From a checkpoint of a small image classifier.
Training: 7900 steps, batches of 128, held-out accuracy 51%.
Rows from block 3 of a small image classifier, named by matrix and row number. Rows with one number belong to one neuron. Each number is 200 + 20 x the weight over its row's rms, rounded and kept within 0 to 999. All counts start at 0. After the name is the row's rms in percent of the matrix's.
After each neuron's rows are labels from the 100 images, of 14976, where the neuron reaches its highest value: "strongest on" is what is common among them. Only what is clearly more common there than usual is listed. The data: photos of plants, animals and fungi (iNaturalist). In brackets: how many of the 100.
# fc1: MLP up (model.blocks.3.mlp.fc1.weight, 768x192), inputs 0-63
# fc2: MLP down (model.blocks.3.mlp.fc2.weight, 192x768, transposed), outputs 0-63

fc1.328,098,234,183,211,196,207,221,188,225,229,195,186,164,225,209,237,198,206,200,178,197,165,180,212,153,226,235,185,205,160,207,192,212,205,214,203,188,235,238,175,171,220,231,203,190,196,202,174,190,209,182,185,192,223,213,177,204,180,195,217,238,194,224,200,200
fc2.328,102,186,221,216,213,185,192,262,186,187,237,225,214,224,177,164,185,206,220,173,182,179,183,218,188,182,216,180,187,207,199,196,173,215,203,214,239,187,172,236,150,257,224,225,186,206,181,202,203,196,206,181,195,192,173,184,208,178,184,229,231,179,202,190,196
strongest on: order Charadriiformes (29)

fc1.419,101,203,210,233,173,232,181,176,188,209,199,180,203,211,183,204,194,184,221,203,216,210,188,208,201,252,153,154,189,215,201,190,179,218,223,224,197,200,220,192,170,218,179,214,202,216,201,181,209,179,198,197,222,212,184,196,222,201,242,202,184,224,190,166,183
fc2.419,102,198,219,209,209,204,225,202,199,197,174,192,206,186,223,221,166,210,176,211,190,197,204,173,198,162,209,236,207,205,193,175,184,186,209,236,188,190,222,195,218,175,197,166,204,218,190,186,201,203,168,233,193,174,145,204,211,189,161,170,180,216,228,186,213
strongest on: order Lepidoptera (33)

fc1.694,090,202,194,182,205,185,133,179,195,198,160,194,213,204,181,229,235,189,180,193,186,221,218,213,236,209,211,215,205,180,182,188,196,178,188,243,178,226,218,201,212,207,207,222,218,191,179,180,204,197,209,216,206,198,184,203,206,212,200,199,207,199,217,214,169
fc2.694,102,208,194,209,215,218,227,187,150,190,196,178,201,205,218,192,188,196,199,203,228,216,237,209,194,199,194,183,214,184,203,246,182,214,200,178,203,216,197,209,229,149,195,187,222,192,193,257,172,190,199,210,212,160,169,183,206,199,195,221,201,170,213,188,187
strongest on: phylum Arthropoda (60)

fc1.724,104,179,191,224,198,217,176,203,154,225,209,220,200,206,206,201,170,210,225,228,218,211,192,210,194,209,202,189,179,203,235,189,209,208,156,231,180,200,165,209,214,193,231,227,184,215,219,209,194,205,197,229,230,168,177,183,214,180,204,195,226,206,205,183,210
fc2.724,106,205,192,145,184,213,154,183,200,220,233,217,203,197,204,199,186,208,176,214,208,201,233,212,218,221,188,225,195,207,237,245,203,200,202,197,202,187,223,196,211,193,222,254,188,220,198,187,207,156,177,220,151,225,220,220,242,184,213,238,191,191,207,197,206
strongest on: phylum Chordata (92); class Aves (90)

fc1.304,107,220,179,199,200,185,190,183,227,243,191,193,230,188,261,195,200,184,203,222,207,196,154,179,187,205,203,248,176,193,224,193,228,197,178,194,186,212,199,226,192,199,208,199,198,221,206,211,233,204,253,236,200,180,237,189,170,192,187,181,185,208,220,186,200
fc2.304,102,188,233,199,181,221,214,195,193,203,185,163,198,189,197,184,180,192,205,197,205,212,220,196,196,190,225,197,176,189,207,190,164,191,212,228,180,187,221,181,213,239,189,201,202,205,191,160,171,180,222,203,229,216,188,211,205,229,193,233,197,231,131,149,193
strongest on: class Insecta (74); phylum Arthropoda (74); order Lepidoptera (53)

fc1.514,090,233,183,204,184,219,196,200,220,206,173,221,176,216,209,216,215,197,179,192,163,188,167,220,144,214,202,190,187,220,211,198,207,198,198,220,206,207,203,187,194,213,182,192,237,205,196,246,171,233,201,179,196,186,188,202,157,199,193,221,188,180,178,191,199
fc2.514,092,189,197,195,199,213,169,203,209,200,214,179,192,176,206,205,234,191,200,196,178,198,205,216,194,210,211,202,186,210,148,172,226,179,161,219,220,231,193,166,194,177,215,216,182,191,210,178,169,157,194,195,218,208,165,200,229,192,194,157,178,174,176,226,175
strongest on: order Lepidoptera (37)

fc1.287,102,233,234,192,183,181,225,201,213,196,197,247,234,194,214,209,210,181,176,173,214,157,178,215,184,150,214,215,166,206,229,222,200,208,202,225,205,235,208,184,175,190,208,188,150,224,213,160,185,197,211,210,216,195,218,202,213,187,199,221,193,187,198,205,195
fc2.287,093,186,190,192,232,218,194,198,180,194,184,163,173,197,187,187,229,213,220,192,210,218,192,203,201,182,186,207,216,210,211,196,219,220,205,214,204,191,214,203,191,242,182,207,254,189,183,183,194,167,199,192,193,198,182,215,211,181,208,179,173,199,222,176,243
strongest on: phylum Arthropoda (69); class Insecta (67)

fc1.378,095,188,177,188,195,249,197,181,220,203,208,203,241,178,186,189,189,203,167,171,211,217,206,186,240,242,179,166,232,200,225,183,191,193,202,180,199,155,206,244,190,211,206,237,201,194,201,213,204,185,204,172,200,214,197,207,199,170,207,217,203,215,224,191,217
fc2.378,093,199,196,216,180,186,190,198,184,212,206,208,213,195,205,211,174,251,208,212,209,196,209,201,113,230,242,162,155,205,211,173,184,206,192,178,194,190,233,177,190,185,187,224,218,208,214,198,208,179,207,187,186,188,227,194,203,212,174,240,168,191,222,198,190
strongest on: phylum Arthropoda (77); class Insecta (74)

fc1.281,102,184,183,162,210,194,214,164,194,222,217,179,201,169,216,167,217,198,199,172,208,216,179,171,190,216,220,167,187,185,196,171,195,191,166,197,165,213,203,184,191,217,222,204,202,190,186,192,229,204,186,207,205,191,215,170,181,180,186,198,216,207,219,249,206
fc2.281,097,231,231,232,202,213,255,170,204,173,188,176,206,201,214,203,157,184,191,197,189,197,192,189,156,193,184,251,210,218,199,199,172,196,196,201,182,186,245,198,183,205,188,206,212,209,213,166,217,197,208,178,192,209,255,211,229,182,176,200,203,193,189,190,188
strongest on: phylum Tracheophyta (26); kingdom Plantae (26)

fc1.557,104,192,188,194,178,202,196,216,177,165,186,169,169,199,206,225,198,188,205,214,222,217,205,187,200,175,219,183,206,193,195,177,230,189,167,207,188,190,212,246,198,193,198,183,205,223,244,179,215,229,199,189,222,171,182,193,218,189,201,202,184,215,210,164,176
fc2.557,113,217,154,192,163,229,197,231,228,205,212,198,173,196,207,173,198,245,205,240,226,214,217,164,200,201,173,196,200,213,227,238,197,242,201,215,173,191,215,167,182,225,217,208,157,235,205,192,238,218,197,236,177,195,222,196,219,199,237,183,209,210,232,190,206
strongest on: class Aves (88)

fc1.749,096,167,168,211,190,180,196,190,178,232,205,242,244,218,177,209,187,191,220,176,217,198,194,236,198,242,240,243,181,133,205,212,208,228,217,190,218,194,203,198,236,206,207,166,247,212,194,198,187,180,187,228,208,212,215,193,187,201,193,206,218,182,225,214,181
fc2.749,105,209,210,217,164,192,209,166,206,180,246,169,197,197,186,223,208,208,175,208,177,222,196,213,220,172,182,193,188,235,176,202,187,171,196,193,217,194,179,196,211,201,195,194,207,221,225,198,182,206,211,205,163,214,203,232,211,179,214,156,189,231,193,166,196
strongest on: kingdom Plantae (38); phylum Tracheophyta (38); class Magnoliopsida (25)

fc1.740,100,199,203,226,196,180,162,185,224,200,245,177,213,197,219,220,206,212,185,192,186,186,210,177,200,222,214,204,191,204,219,167,216,215,197,184,212,175,207,209,183,184,193,168,173,198,182,197,236,204,195,195,213,219,203,199,209,195,171,228,212,217,161,227,218
fc2.740,102,191,168,179,186,217,194,200,190,203,223,175,194,211,178,221,220,207,199,184,190,193,209,190,174,190,198,198,168,185,165,214,206,193,239,178,215,205,200,197,262,212,160,195,210,178,223,197,205,217,224,217,211,222,257,187,191,176,216,201,205,216,217,205,191
strongest on: order Anseriformes (27); family: Anatidae (27)

fc1.699,093,183,201,217,202,178,195,198,231,218,217,234,193,207,224,207,159,190,209,217,194,218,214,195,191,187,180,194,160,190,226,225,182,218,173,238,229,181,159,190,200,222,223,177,175,206,208,202,187,182,211,191,233,211,228,163,194,254,180,222,199,199,185,216,185
fc2.699,089,190,193,234,199,212,206,206,185,203,210,201,200,215,193,182,201,184,226,211,195,167,201,219,225,193,202,232,184,199,181,212,213,199,165,199,230,168,189,189,223,151,219,207,200,218,226,207,222,188,233,177,197,192,224,220,222,171,187,187,175,197,185,228,227
strongest on: order Charadriiformes (29)

fc1.522,097,206,221,215,206,233,226,208,228,206,191,195,220,220,195,209,190,174,205,202,198,155,207,225,193,245,214,221,172,175,185,189,198,225,213,189,199,185,178,200,192,189,197,217,216,212,211,187,204,202,170,175,237,161,208,196,202,217,233,226,224,191,227,237,187
fc2.522,095,217,200,194,184,199,194,168,234,198,220,202,184,226,197,240,193,210,217,206,185,189,170,217,237,200,177,197,207,190,209,173,187,163,212,198,270,194,196,249,218,198,177,177,185,212,181,159,207,167,230,230,226,185,208,199,187,214,164,191,207,192,227,193,166
strongest on: class Insecta (61); class Magnoliopsida (30); kingdom Plantae (30); phylum Tracheophyta (30)

fc1.120,082,200,172,206,178,204,229,182,217,153,169,225,215,189,159,208,201,191,229,191,221,180,188,243,211,194,218,198,191,152,245,180,191,196,199,202,182,183,174,208,192,202,208,224,211,195,214,211,218,197,181,191,226,210,166,199,204,211,193,216,168,184,188,248,244
fc2.120,086,209,185,245,215,204,219,184,230,160,231,179,197,218,180,165,195,223,172,213,194,233,189,214,220,187,211,190,178,232,204,222,213,163,223,173,176,219,164,200,200,217,165,202,210,204,211,197,185,202,213,189,174,186,239,202,178,191,213,215,230,193,179,169,186
strongest on: phylum Arthropoda (61); class Insecta (59)

fc1.266,103,203,205,161,185,209,202,174,249,209,203,191,227,212,179,177,212,176,217,227,206,195,206,207,203,214,200,164,175,191,193,184,168,206,195,182,223,179,207,189,216,226,189,164,207,192,212,203,208,212,171,204,233,193,255,153,183,217,240,236,202,193,209,198,180
fc2.266,105,228,216,186,206,159,228,211,210,209,245,200,225,191,196,213,184,214,210,229,170,220,168,211,242,218,208,198,210,219,184,200,211,218,234,201,255,209,214,199,204,205,199,193,191,250,234,197,185,202,192,195,209,209,226,205,232,206,153,199,208,199,182,189,208
strongest on: phylum Tracheophyta (30); kingdom Plantae (30)

fc1.276,110,194,207,189,200,186,206,190,194,238,168,204,206,217,165,174,169,221,176,179,227,229,214,232,251,196,220,207,154,173,234,208,195,169,233,199,186,205,168,218,209,196,199,207,199,183,202,151,178,225,197,215,190,219,208,159,192,220,186,205,188,220,189,217,196
fc2.276,114,192,188,215,219,202,199,205,147,166,217,205,225,185,219,250,199,210,210,225,214,175,219,189,192,186,188,204,216,227,217,229,198,189,190,200,197,217,214,177,172,188,230,218,209,212,164,215,204,216,205,188,203,237,196,218,235,178,195,210,196,222,190,198,190
strongest on: kingdom Plantae (40); phylum Tracheophyta (40); class Magnoliopsida (32)

fc1.285,095,188,161,246,192,188,218,197,178,215,221,222,189,190,198,206,231,157,223,202,209,223,221,212,247,204,185,204,197,174,215,196,193,195,201,195,191,220,227,233,234,169,189,204,236,184,210,174,213,192,187,209,233,178,195,170,191,212,201,213,187,194,203,198,230
fc2.285,090,224,259,211,205,178,183,181,218,229,191,172,210,169,206,154,210,185,169,196,210,214,194,237,213,176,213,221,181,237,183,207,207,204,228,212,228,209,162,174,173,184,197,208,164,208,213,194,195,195,194,219,180,197,188,201,236,167,207,196,216,200,227,192,193
strongest on: kingdom Plantae (43); phylum Tracheophyta (43); class Magnoliopsida (32)

fc1.703,085,242,166,205,193,227,204,172,218,197,165,225,208,211,201,206,193,212,212,216,180,205,187,214,203,191,201,195,219,157,201,173,211,173,227,211,166,219,226,221,184,162,221,214,199,171,203,207,228,222,202,200,207,224,203,184,213,197,202,188,231,173,239,225,171
fc2.703,098,202,216,205,216,227,174,203,210,160,192,223,187,211,198,149,194,226,178,179,214,205,172,175,218,217,188,175,199,263,228,217,182,187,180,184,188,213,194,182,221,188,209,192,192,214,205,197,191,191,218,176,212,203,199,175,179,254,239,208,191,198,189,173,216
strongest on: class Aves (84); order Passeriformes (72)

fc1.491,087,205,188,201,189,218,229,184,180,186,210,205,193,155,198,195,213,208,192,178,219,175,216,211,228,189,215,185,203,163,226,220,221,198,227,181,199,234,163,208,214,175,217,203,179,206,182,205,228,192,197,217,240,189,210,196,246,188,184,192,180,227,210,252,201
fc2.491,098,225,201,221,221,194,206,182,209,175,224,153,183,182,188,179,196,210,182,207,214,243,192,216,192,154,202,254,179,240,178,215,190,161,167,211,176,223,221,180,200,202,214,196,218,224,221,179,191,191,164,190,162,249,231,203,179,196,188,229,137,217,212,172,178
strongest on: kingdom Plantae (29); phylum Tracheophyta (29); class Magnoliopsida (25)

fc1.606,099,179,203,206,203,236,187,222,214,197,176,222,202,226,198,188,175,171,187,192,174,212,197,208,195,230,179,173,263,191,211,188,225,194,236,201,217,198,220,234,194,185,201,211,202,201,216,205,195,197,244,183,199,198,171,224,225,189,193,200,186,196,178,213,206
fc2.606,097,192,212,209,220,172,188,221,194,218,228,194,233,219,229,208,192,228,204,169,220,210,203,206,208,183,217,213,208,192,219,192,183,176,233,219,195,200,215,200,171,178,184,241,174,201,196,173,209,215,215,139,183,199,176,209,231,177,197,237,188,216,228,197,175
strongest on: order Odonata (27)

fc1.644,088,199,201,209,168,218,196,169,245,195,212,165,209,208,213,229,207,194,213,205,169,201,223,209,215,217,215,202,197,199,186,170,205,215,218,192,204,207,186,217,215,204,179,174,177,193,192,219,226,199,188,166,204,195,207,184,201,192,177,237,198,225,193,234,226
fc2.644,095,185,202,178,179,191,199,186,185,204,220,166,207,195,180,187,213,200,173,180,171,183,240,207,158,199,186,232,182,204,145,177,185,183,227,180,216,199,210,207,253,211,196,190,201,176,236,196,208,229,223,226,191,214,245,209,203,188,191,191,217,221,230,203,215
strongest on: class Aves (99); phylum Chordata (99); order Anseriformes (43); family: Anatidae (43)

fc1.87,092,187,184,222,185,220,228,207,170,170,184,210,237,167,168,199,212,167,221,185,216,178,188,231,218,220,203,205,185,163,242,211,216,184,205,205,183,208,202,203,188,220,233,229,177,215,247,220,220,202,196,221,228,222,187,203,197,213,206,201,189,209,194,217,181
fc2.87,105,222,204,231,224,189,215,181,230,168,222,182,189,170,198,207,185,240,173,191,208,235,206,180,200,167,215,250,182,240,201,221,176,167,204,193,183,212,174,218,219,226,192,193,195,209,239,200,180,201,210,204,194,199,215,225,212,172,204,224,187,226,204,196,198
strongest on: kingdom Plantae (36); phylum Tracheophyta (36); class Magnoliopsida (30)

fc1.408,087,206,177,193,184,182,228,194,220,195,191,221,216,192,169,209,226,188,229,243,218,209,201,198,234,201,208,200,201,150,216,199,177,234,190,192,170,175,216,227,213,227,200,191,232,177,215,199,188,211,175,219,247,186,209,192,209,218,185,208,198,197,209,230,224
fc2.408,093,234,233,225,204,181,201,185,225,203,210,163,217,165,207,163,205,212,177,205,179,214,195,245,220,195,190,197,196,228,200,215,214,183,229,212,184,234,155,177,160,203,189,227,186,209,178,186,185,183,199,197,174,163,206,185,206,195,205,192,226,208,194,185,187
strongest on: kingdom Plantae (34); phylum Tracheophyta (34); class Magnoliopsida (26)

fc1.573,115,209,206,198,179,158,195,180,229,179,197,192,196,240,182,203,214,182,202,201,181,180,197,175,256,213,175,184,215,200,212,222,187,179,253,235,201,196,218,229,208,184,206,215,216,211,205,193,196,209,196,172,178,170,189,210,174,177,205,180,225,206,179,194,220
fc2.573,105,225,193,170,221,206,191,185,219,180,216,211,225,187,225,184,205,223,178,185,214,183,202,189,214,217,218,209,196,207,209,244,187,181,205,187,197,177,211,189,141,175,214,188,201,245,228,182,208,219,215,171,176,202,177,182,145,183,206,229,177,182,187,231,196
strongest on: order Passeriformes (57)

fc1.303,104,211,223,185,154,189,192,175,208,212,176,196,193,226,190,222,199,176,207,203,202,208,195,178,172,218,196,200,173,173,242,158,233,188,172,215,166,224,223,228,184,207,222,185,228,184,209,177,184,236,209,200,194,227,214,153,165,203,199,201,216,177,225,223,222
fc2.303,092,188,170,188,194,193,174,234,209,183,209,182,222,180,201,181,221,253,183,173,189,235,197,189,219,199,238,183,224,217,191,209,178,207,203,207,209,174,195,203,184,221,229,225,177,189,221,205,194,203,210,218,201,198,151,194,203,182,207,214,239,202,194,217,171
strongest on: phylum Chordata (93); class Aves (89); order Passeriformes (60)

fc1.453,094,209,202,228,179,176,183,190,233,186,172,216,220,185,214,184,189,180,223,192,175,158,192,215,216,223,206,168,173,198,189,207,197,178,169,202,198,221,209,198,214,169,184,190,207,229,202,205,212,181,208,217,181,192,186,182,218,198,207,186,200,170,219,240,201
fc2.453,096,189,203,215,207,192,226,183,188,201,220,175,209,203,213,202,192,188,186,187,243,184,222,219,180,190,217,193,225,234,200,209,192,201,215,189,200,208,191,202,220,151,220,205,210,180,191,256,189,201,184,179,210,194,173,176,194,200,186,213,193,191,192,197,195
strongest on: phylum Arthropoda (77); class Insecta (76); order Lepidoptera (38)

fc1.750,113,234,209,193,195,199,182,187,213,201,184,179,222,178,187,218,235,233,186,217,162,204,199,178,200,181,219,209,215,220,193,185,185,167,187,197,203,234,220,235,229,232,196,191,189,212,217,169,197,189,169,231,227,228,186,184,212,185,178,236,199,198,228,193,219
fc2.750,098,191,231,201,182,215,222,183,198,194,174,194,193,208,191,209,187,201,216,187,176,194,177,145,196,199,182,189,222,201,192,195,166,204,217,249,208,181,212,189,164,166,180,173,195,212,243,169,180,216,196,221,219,185,194,213,239,231,207,182,239,132,194,210,214
strongest on: phylum Arthropoda (63); class Insecta (61)

fc1.505,090,204,191,185,214,181,184,236,198,201,189,203,188,211,199,198,215,211,161,220,206,209,204,201,174,225,216,225,196,164,201,223,224,178,215,219,205,191,206,203,211,192,187,220,208,214,203,151,222,178,204,210,200,194,217,209,193,186,199,219,187,225,195,240,176
fc2.505,096,206,180,223,193,196,194,217,180,190,233,195,193,196,193,220,196,161,189,204,217,213,206,191,240,204,202,205,203,202,202,211,191,221,195,196,159,197,192,171,187,182,221,226,220,211,183,197,187,184,181,166,160,208,180,188,196,239,200,169,252,206,197,184,218
strongest on: phylum Tracheophyta (30); kingdom Plantae (30)

fc1.616,096,211,175,202,208,232,197,178,198,197,175,203,193,200,182,227,231,203,194,210,188,189,189,199,157,217,200,196,153,228,173,157,202,175,207,175,191,217,213,208,177,163,253,171,214,225,185,189,213,175,205,229,219,190,193,204,208,198,179,168,201,204,207,209,202
fc2.616,101,205,239,176,177,218,185,182,222,204,199,182,190,174,227,123,213,221,213,229,224,194,220,200,193,204,232,187,210,196,236,192,169,212,205,207,183,187,193,157,204,212,204,211,178,198,208,171,159,203,215,176,224,222,207,213,199,229,170,185,228,195,189,181,192
strongest on: order Lepidoptera (34)

fc1.571,107,180,237,212,156,174,205,197,219,208,192,166,214,186,196,175,177,214,227,221,195,224,169,195,169,200,197,209,193,166,194,206,201,186,188,196,179,180,195,175,218,184,211,167,201,186,190,211,204,198,202,214,207,184,224,168,140,194,176,227,256,207,181,214,211
fc2.571,094,201,223,231,195,190,236,197,210,187,231,215,184,190,208,171,209,186,191,189,195,208,220,178,223,224,170,226,248,223,190,170,206,210,208,208,193,231,232,193,211,212,153,217,198,232,182,210,212,178,217,193,224,180,228,211,198,193,249,202,216,212,198,166,210
strongest on: class Aves (92); phylum Chordata (92)

fc1.44,101,207,182,177,182,200,205,200,222,184,174,218,216,212,219,211,208,183,239,171,203,191,173,216,237,209,200,181,175,176,204,198,172,241,218,215,212,228,187,205,222,191,210,244,181,217,236,186,194,222,195,204,202,208,203,197,239,171,168,222,181,160,226,216,209
fc2.44,106,193,202,230,190,197,238,189,222,209,213,206,171,176,207,191,207,249,181,184,178,193,210,222,200,198,176,199,205,192,226,163,242,184,218,203,246,173,175,222,220,207,207,220,205,183,214,175,171,182,213,194,217,203,205,222,201,216,233,201,192,203,154,177,187
strongest on: class Insecta (74); phylum Arthropoda (74)

fc1.213,104,201,191,206,178,220,227,214,178,199,198,227,204,191,201,230,191,215,218,159,212,198,205,210,228,234,212,169,203,164,227,187,202,208,214,215,222,202,184,182,207,223,204,224,204,242,216,194,204,219,183,206,214,159,167,165,206,208,201,190,203,205,216,225,217
fc2.213,104,199,206,207,208,166,191,208,234,178,207,205,172,195,199,206,190,228,165,193,177,222,212,168,221,181,203,225,210,224,196,201,180,168,201,159,191,154,164,229,208,241,192,198,182,200,236,209,191,214,207,213,180,224,248,215,210,180,196,199,172,171,218,197,193
strongest on: order Lepidoptera (37)

fc1.492,093,187,222,209,213,168,217,218,209,191,245,233,197,214,187,184,167,173,196,230,190,200,174,208,185,226,196,182,195,196,210,228,205,216,199,204,203,193,190,200,212,205,213,173,206,223,234,192,178,236,224,218,197,180,195,210,193,187,195,225,175,189,193,187,159
fc2.492,096,206,210,199,198,227,182,204,185,208,217,155,183,178,193,191,209,178,200,203,199,186,225,203,193,182,176,167,209,209,204,257,187,191,208,184,203,228,166,181,216,189,196,221,182,236,191,169,202,192,152,175,206,219,210,180,204,220,197,157,218,231,186,214,236
strongest on: order Accipitriformes (25)

fc1.15,102,182,212,187,226,216,174,160,192,201,229,190,179,200,189,203,202,230,188,257,202,186,184,178,213,229,194,172,205,195,160,198,203,201,236,217,182,193,223,241,212,226,208,221,241,151,177,166,197,184,224,198,210,230,197,217,169,187,194,174,211,181,207,211,216
fc2.15,096,203,208,217,185,199,155,234,219,184,201,183,207,206,201,185,182,240,184,198,195,184,198,197,218,193,170,185,193,206,246,168,195,174,240,216,177,157,194,177,222,206,191,223,196,210,214,194,192,206,188,191,212,199,180,188,156,197,201,181,205,219,158,187,174
strongest on: order Passeriformes (50)

fc1.718,091,193,188,208,193,178,220,208,196,179,168,189,199,194,188,175,225,163,201,212,230,161,224,182,165,211,236,205,207,168,215,186,223,184,214,178,200,175,201,194,179,209,237,232,216,195,203,188,202,226,189,213,178,219,197,175,214,218,214,203,250,192,194,237,241
fc2.718,096,227,196,212,214,208,203,196,225,155,210,181,212,185,187,229,217,164,207,201,192,182,211,172,213,193,211,209,176,213,205,198,181,182,221,212,216,207,175,185,173,239,196,222,215,217,191,177,235,179,201,195,187,172,214,225,197,176,160,199,200,226,179,176,167
strongest on: phylum Tracheophyta (34); kingdom Plantae (34); class Magnoliopsida (33)

fc1.227,087,196,189,201,193,161,226,205,216,194,169,239,250,181,175,204,213,187,236,206,211,198,207,221,242,202,237,208,189,129,192,196,191,232,180,143,172,156,215,195,221,228,200,191,235,184,202,184,197,236,203,220,219,192,183,202,194,212,196,230,213,206,188,205,229
fc2.227,087,233,215,235,186,191,179,193,238,219,227,154,208,157,202,191,205,208,177,211,183,194,212,228,223,190,194,182,193,251,196,210,213,175,250,201,208,231,159,198,184,217,197,233,179,178,192,181,180,185,227,184,190,185,225,194,197,204,192,209,234,212,207,167,191
strongest on: phylum Arthropoda (68); class Insecta (65)

fc1.108,104,221,207,211,185,191,171,183,168,245,196,190,235,223,224,184,200,210,206,183,173,182,193,222,181,229,199,181,208,236,171,200,198,191,193,199,182,210,237,219,184,209,193,212,213,169,201,176,183,181,176,145,207,203,235,186,193,217,210,258,223,196,200,185,181
fc2.108,108,212,216,188,233,220,235,239,214,141,174,219,205,208,210,182,202,221,203,194,209,191,204,167,178,193,220,204,230,211,231,220,188,231,217,202,204,175,158,192,205,196,203,209,209,193,212,214,212,169,188,188,185,225,159,189,166,225,209,205,161,193,190,191,200
strongest on: class Aves (87); order Passeriformes (65)

fc1.765,098,244,212,175,165,258,159,190,206,217,202,150,176,190,215,221,176,220,192,197,195,203,195,170,195,204,213,166,197,191,164,202,198,166,184,206,213,213,185,204,182,229,172,219,209,238,171,193,209,184,208,223,209,208,194,224,221,249,204,212,157,199,200,175,210
fc2.765,102,179,207,167,203,215,187,194,194,246,192,205,220,202,220,192,212,199,196,198,207,203,214,180,173,199,202,200,222,202,199,214,226,191,191,231,235,204,209,163,196,178,155,188,192,219,201,152,179,183,217,206,199,205,195,229,212,201,185,195,174,202,204,194,201
strongest on: order Lepidoptera (34)

fc1.682,084,217,164,203,180,223,183,154,179,209,194,209,232,215,194,206,209,248,209,206,188,181,199,217,181,210,201,199,214,191,185,185,175,182,229,203,190,196,230,230,164,176,227,200,216,163,208,225,200,183,179,159,212,186,183,178,199,179,169,210,193,198,232,207,158
fc2.682,097,222,215,226,218,246,177,195,226,161,212,224,195,192,211,159,190,235,191,182,219,220,204,186,183,234,185,194,230,220,245,229,184,192,186,143,196,197,209,177,237,202,212,184,201,190,209,191,192,183,203,194,199,200,182,195,177,259,217,250,178,222,171,193,228
strongest on: class Aves (91); order Passeriformes (71)

fc1.367,104,196,212,191,177,236,202,192,203,186,188,178,190,237,183,178,208,215,176,162,179,217,228,199,217,221,189,221,196,199,238,210,178,195,187,224,172,191,184,215,153,207,180,203,182,189,215,186,196,207,199,211,249,190,164,213,224,217,216,237,186,184,216,182,167
fc2.367,089,192,172,198,220,226,180,214,209,216,247,240,163,196,186,186,205,200,203,198,218,175,242,194,215,191,224,184,191,205,183,239,200,217,204,184,203,197,194,198,197,189,215,215,208,212,178,174,194,176,195,182,165,210,178,193,251,229,212,214,183,217,188,207,210
strongest on: order Passeriformes (52)

fc1.107,105,187,184,213,172,201,205,191,198,188,192,203,194,216,206,151,208,194,194,233,194,186,198,203,190,203,203,207,199,173,211,230,192,222,197,175,208,192,170,221,201,201,201,199,183,222,194,205,191,205,168,192,227,236,164,244,203,229,199,194,214,218,191,187,196
fc2.107,108,221,185,180,188,203,185,153,207,207,210,247,172,216,201,207,186,208,201,213,195,178,241,190,179,213,191,217,201,202,200,244,179,196,202,190,192,186,209,205,217,213,193,197,206,208,203,171,202,231,163,222,191,189,231,197,230,207,207,210,192,240,213,189,202
strongest on: class Aves (87)

fc1.264,097,201,178,218,209,218,153,174,230,230,193,202,134,213,232,232,171,221,203,167,213,209,198,214,227,240,221,197,220,197,180,194,213,231,199,197,218,198,216,196,215,219,182,193,183,227,212,209,215,216,191,222,180,200,172,204,169,235,238,193,183,180,196,176,218
fc2.264,105,212,182,166,213,193,197,207,190,217,210,199,200,195,199,164,181,196,189,203,204,170,211,166,207,193,197,200,186,215,197,207,224,244,228,260,144,213,223,222,217,218,223,199,216,196,188,194,202,173,198,224,194,172,194,185,154,200,210,194,241,213,190,216,199
strongest on: kingdom Plantae (30); phylum Tracheophyta (30); class Magnoliopsida (26)

fc1.601,113,181,207,164,194,217,197,201,204,201,199,210,229,189,193,237,195,186,193,241,186,178,154,211,182,195,219,172,176,190,227,206,180,222,195,242,195,214,233,223,201,189,198,201,193,195,206,192,194,208,226,196,181,196,200,187,211,180,206,186,218,225,199,179,188
fc2.601,111,168,213,209,202,205,211,199,171,201,231,189,218,180,202,198,232,231,189,213,200,207,191,153,209,199,213,245,206,177,202,170,194,216,214,190,211,195,218,179,190,201,227,146,218,147,204,186,240,225,165,185,225,225,196,222,174,162,214,201,168,178,211,163,169
strongest on: order Charadriiformes (27)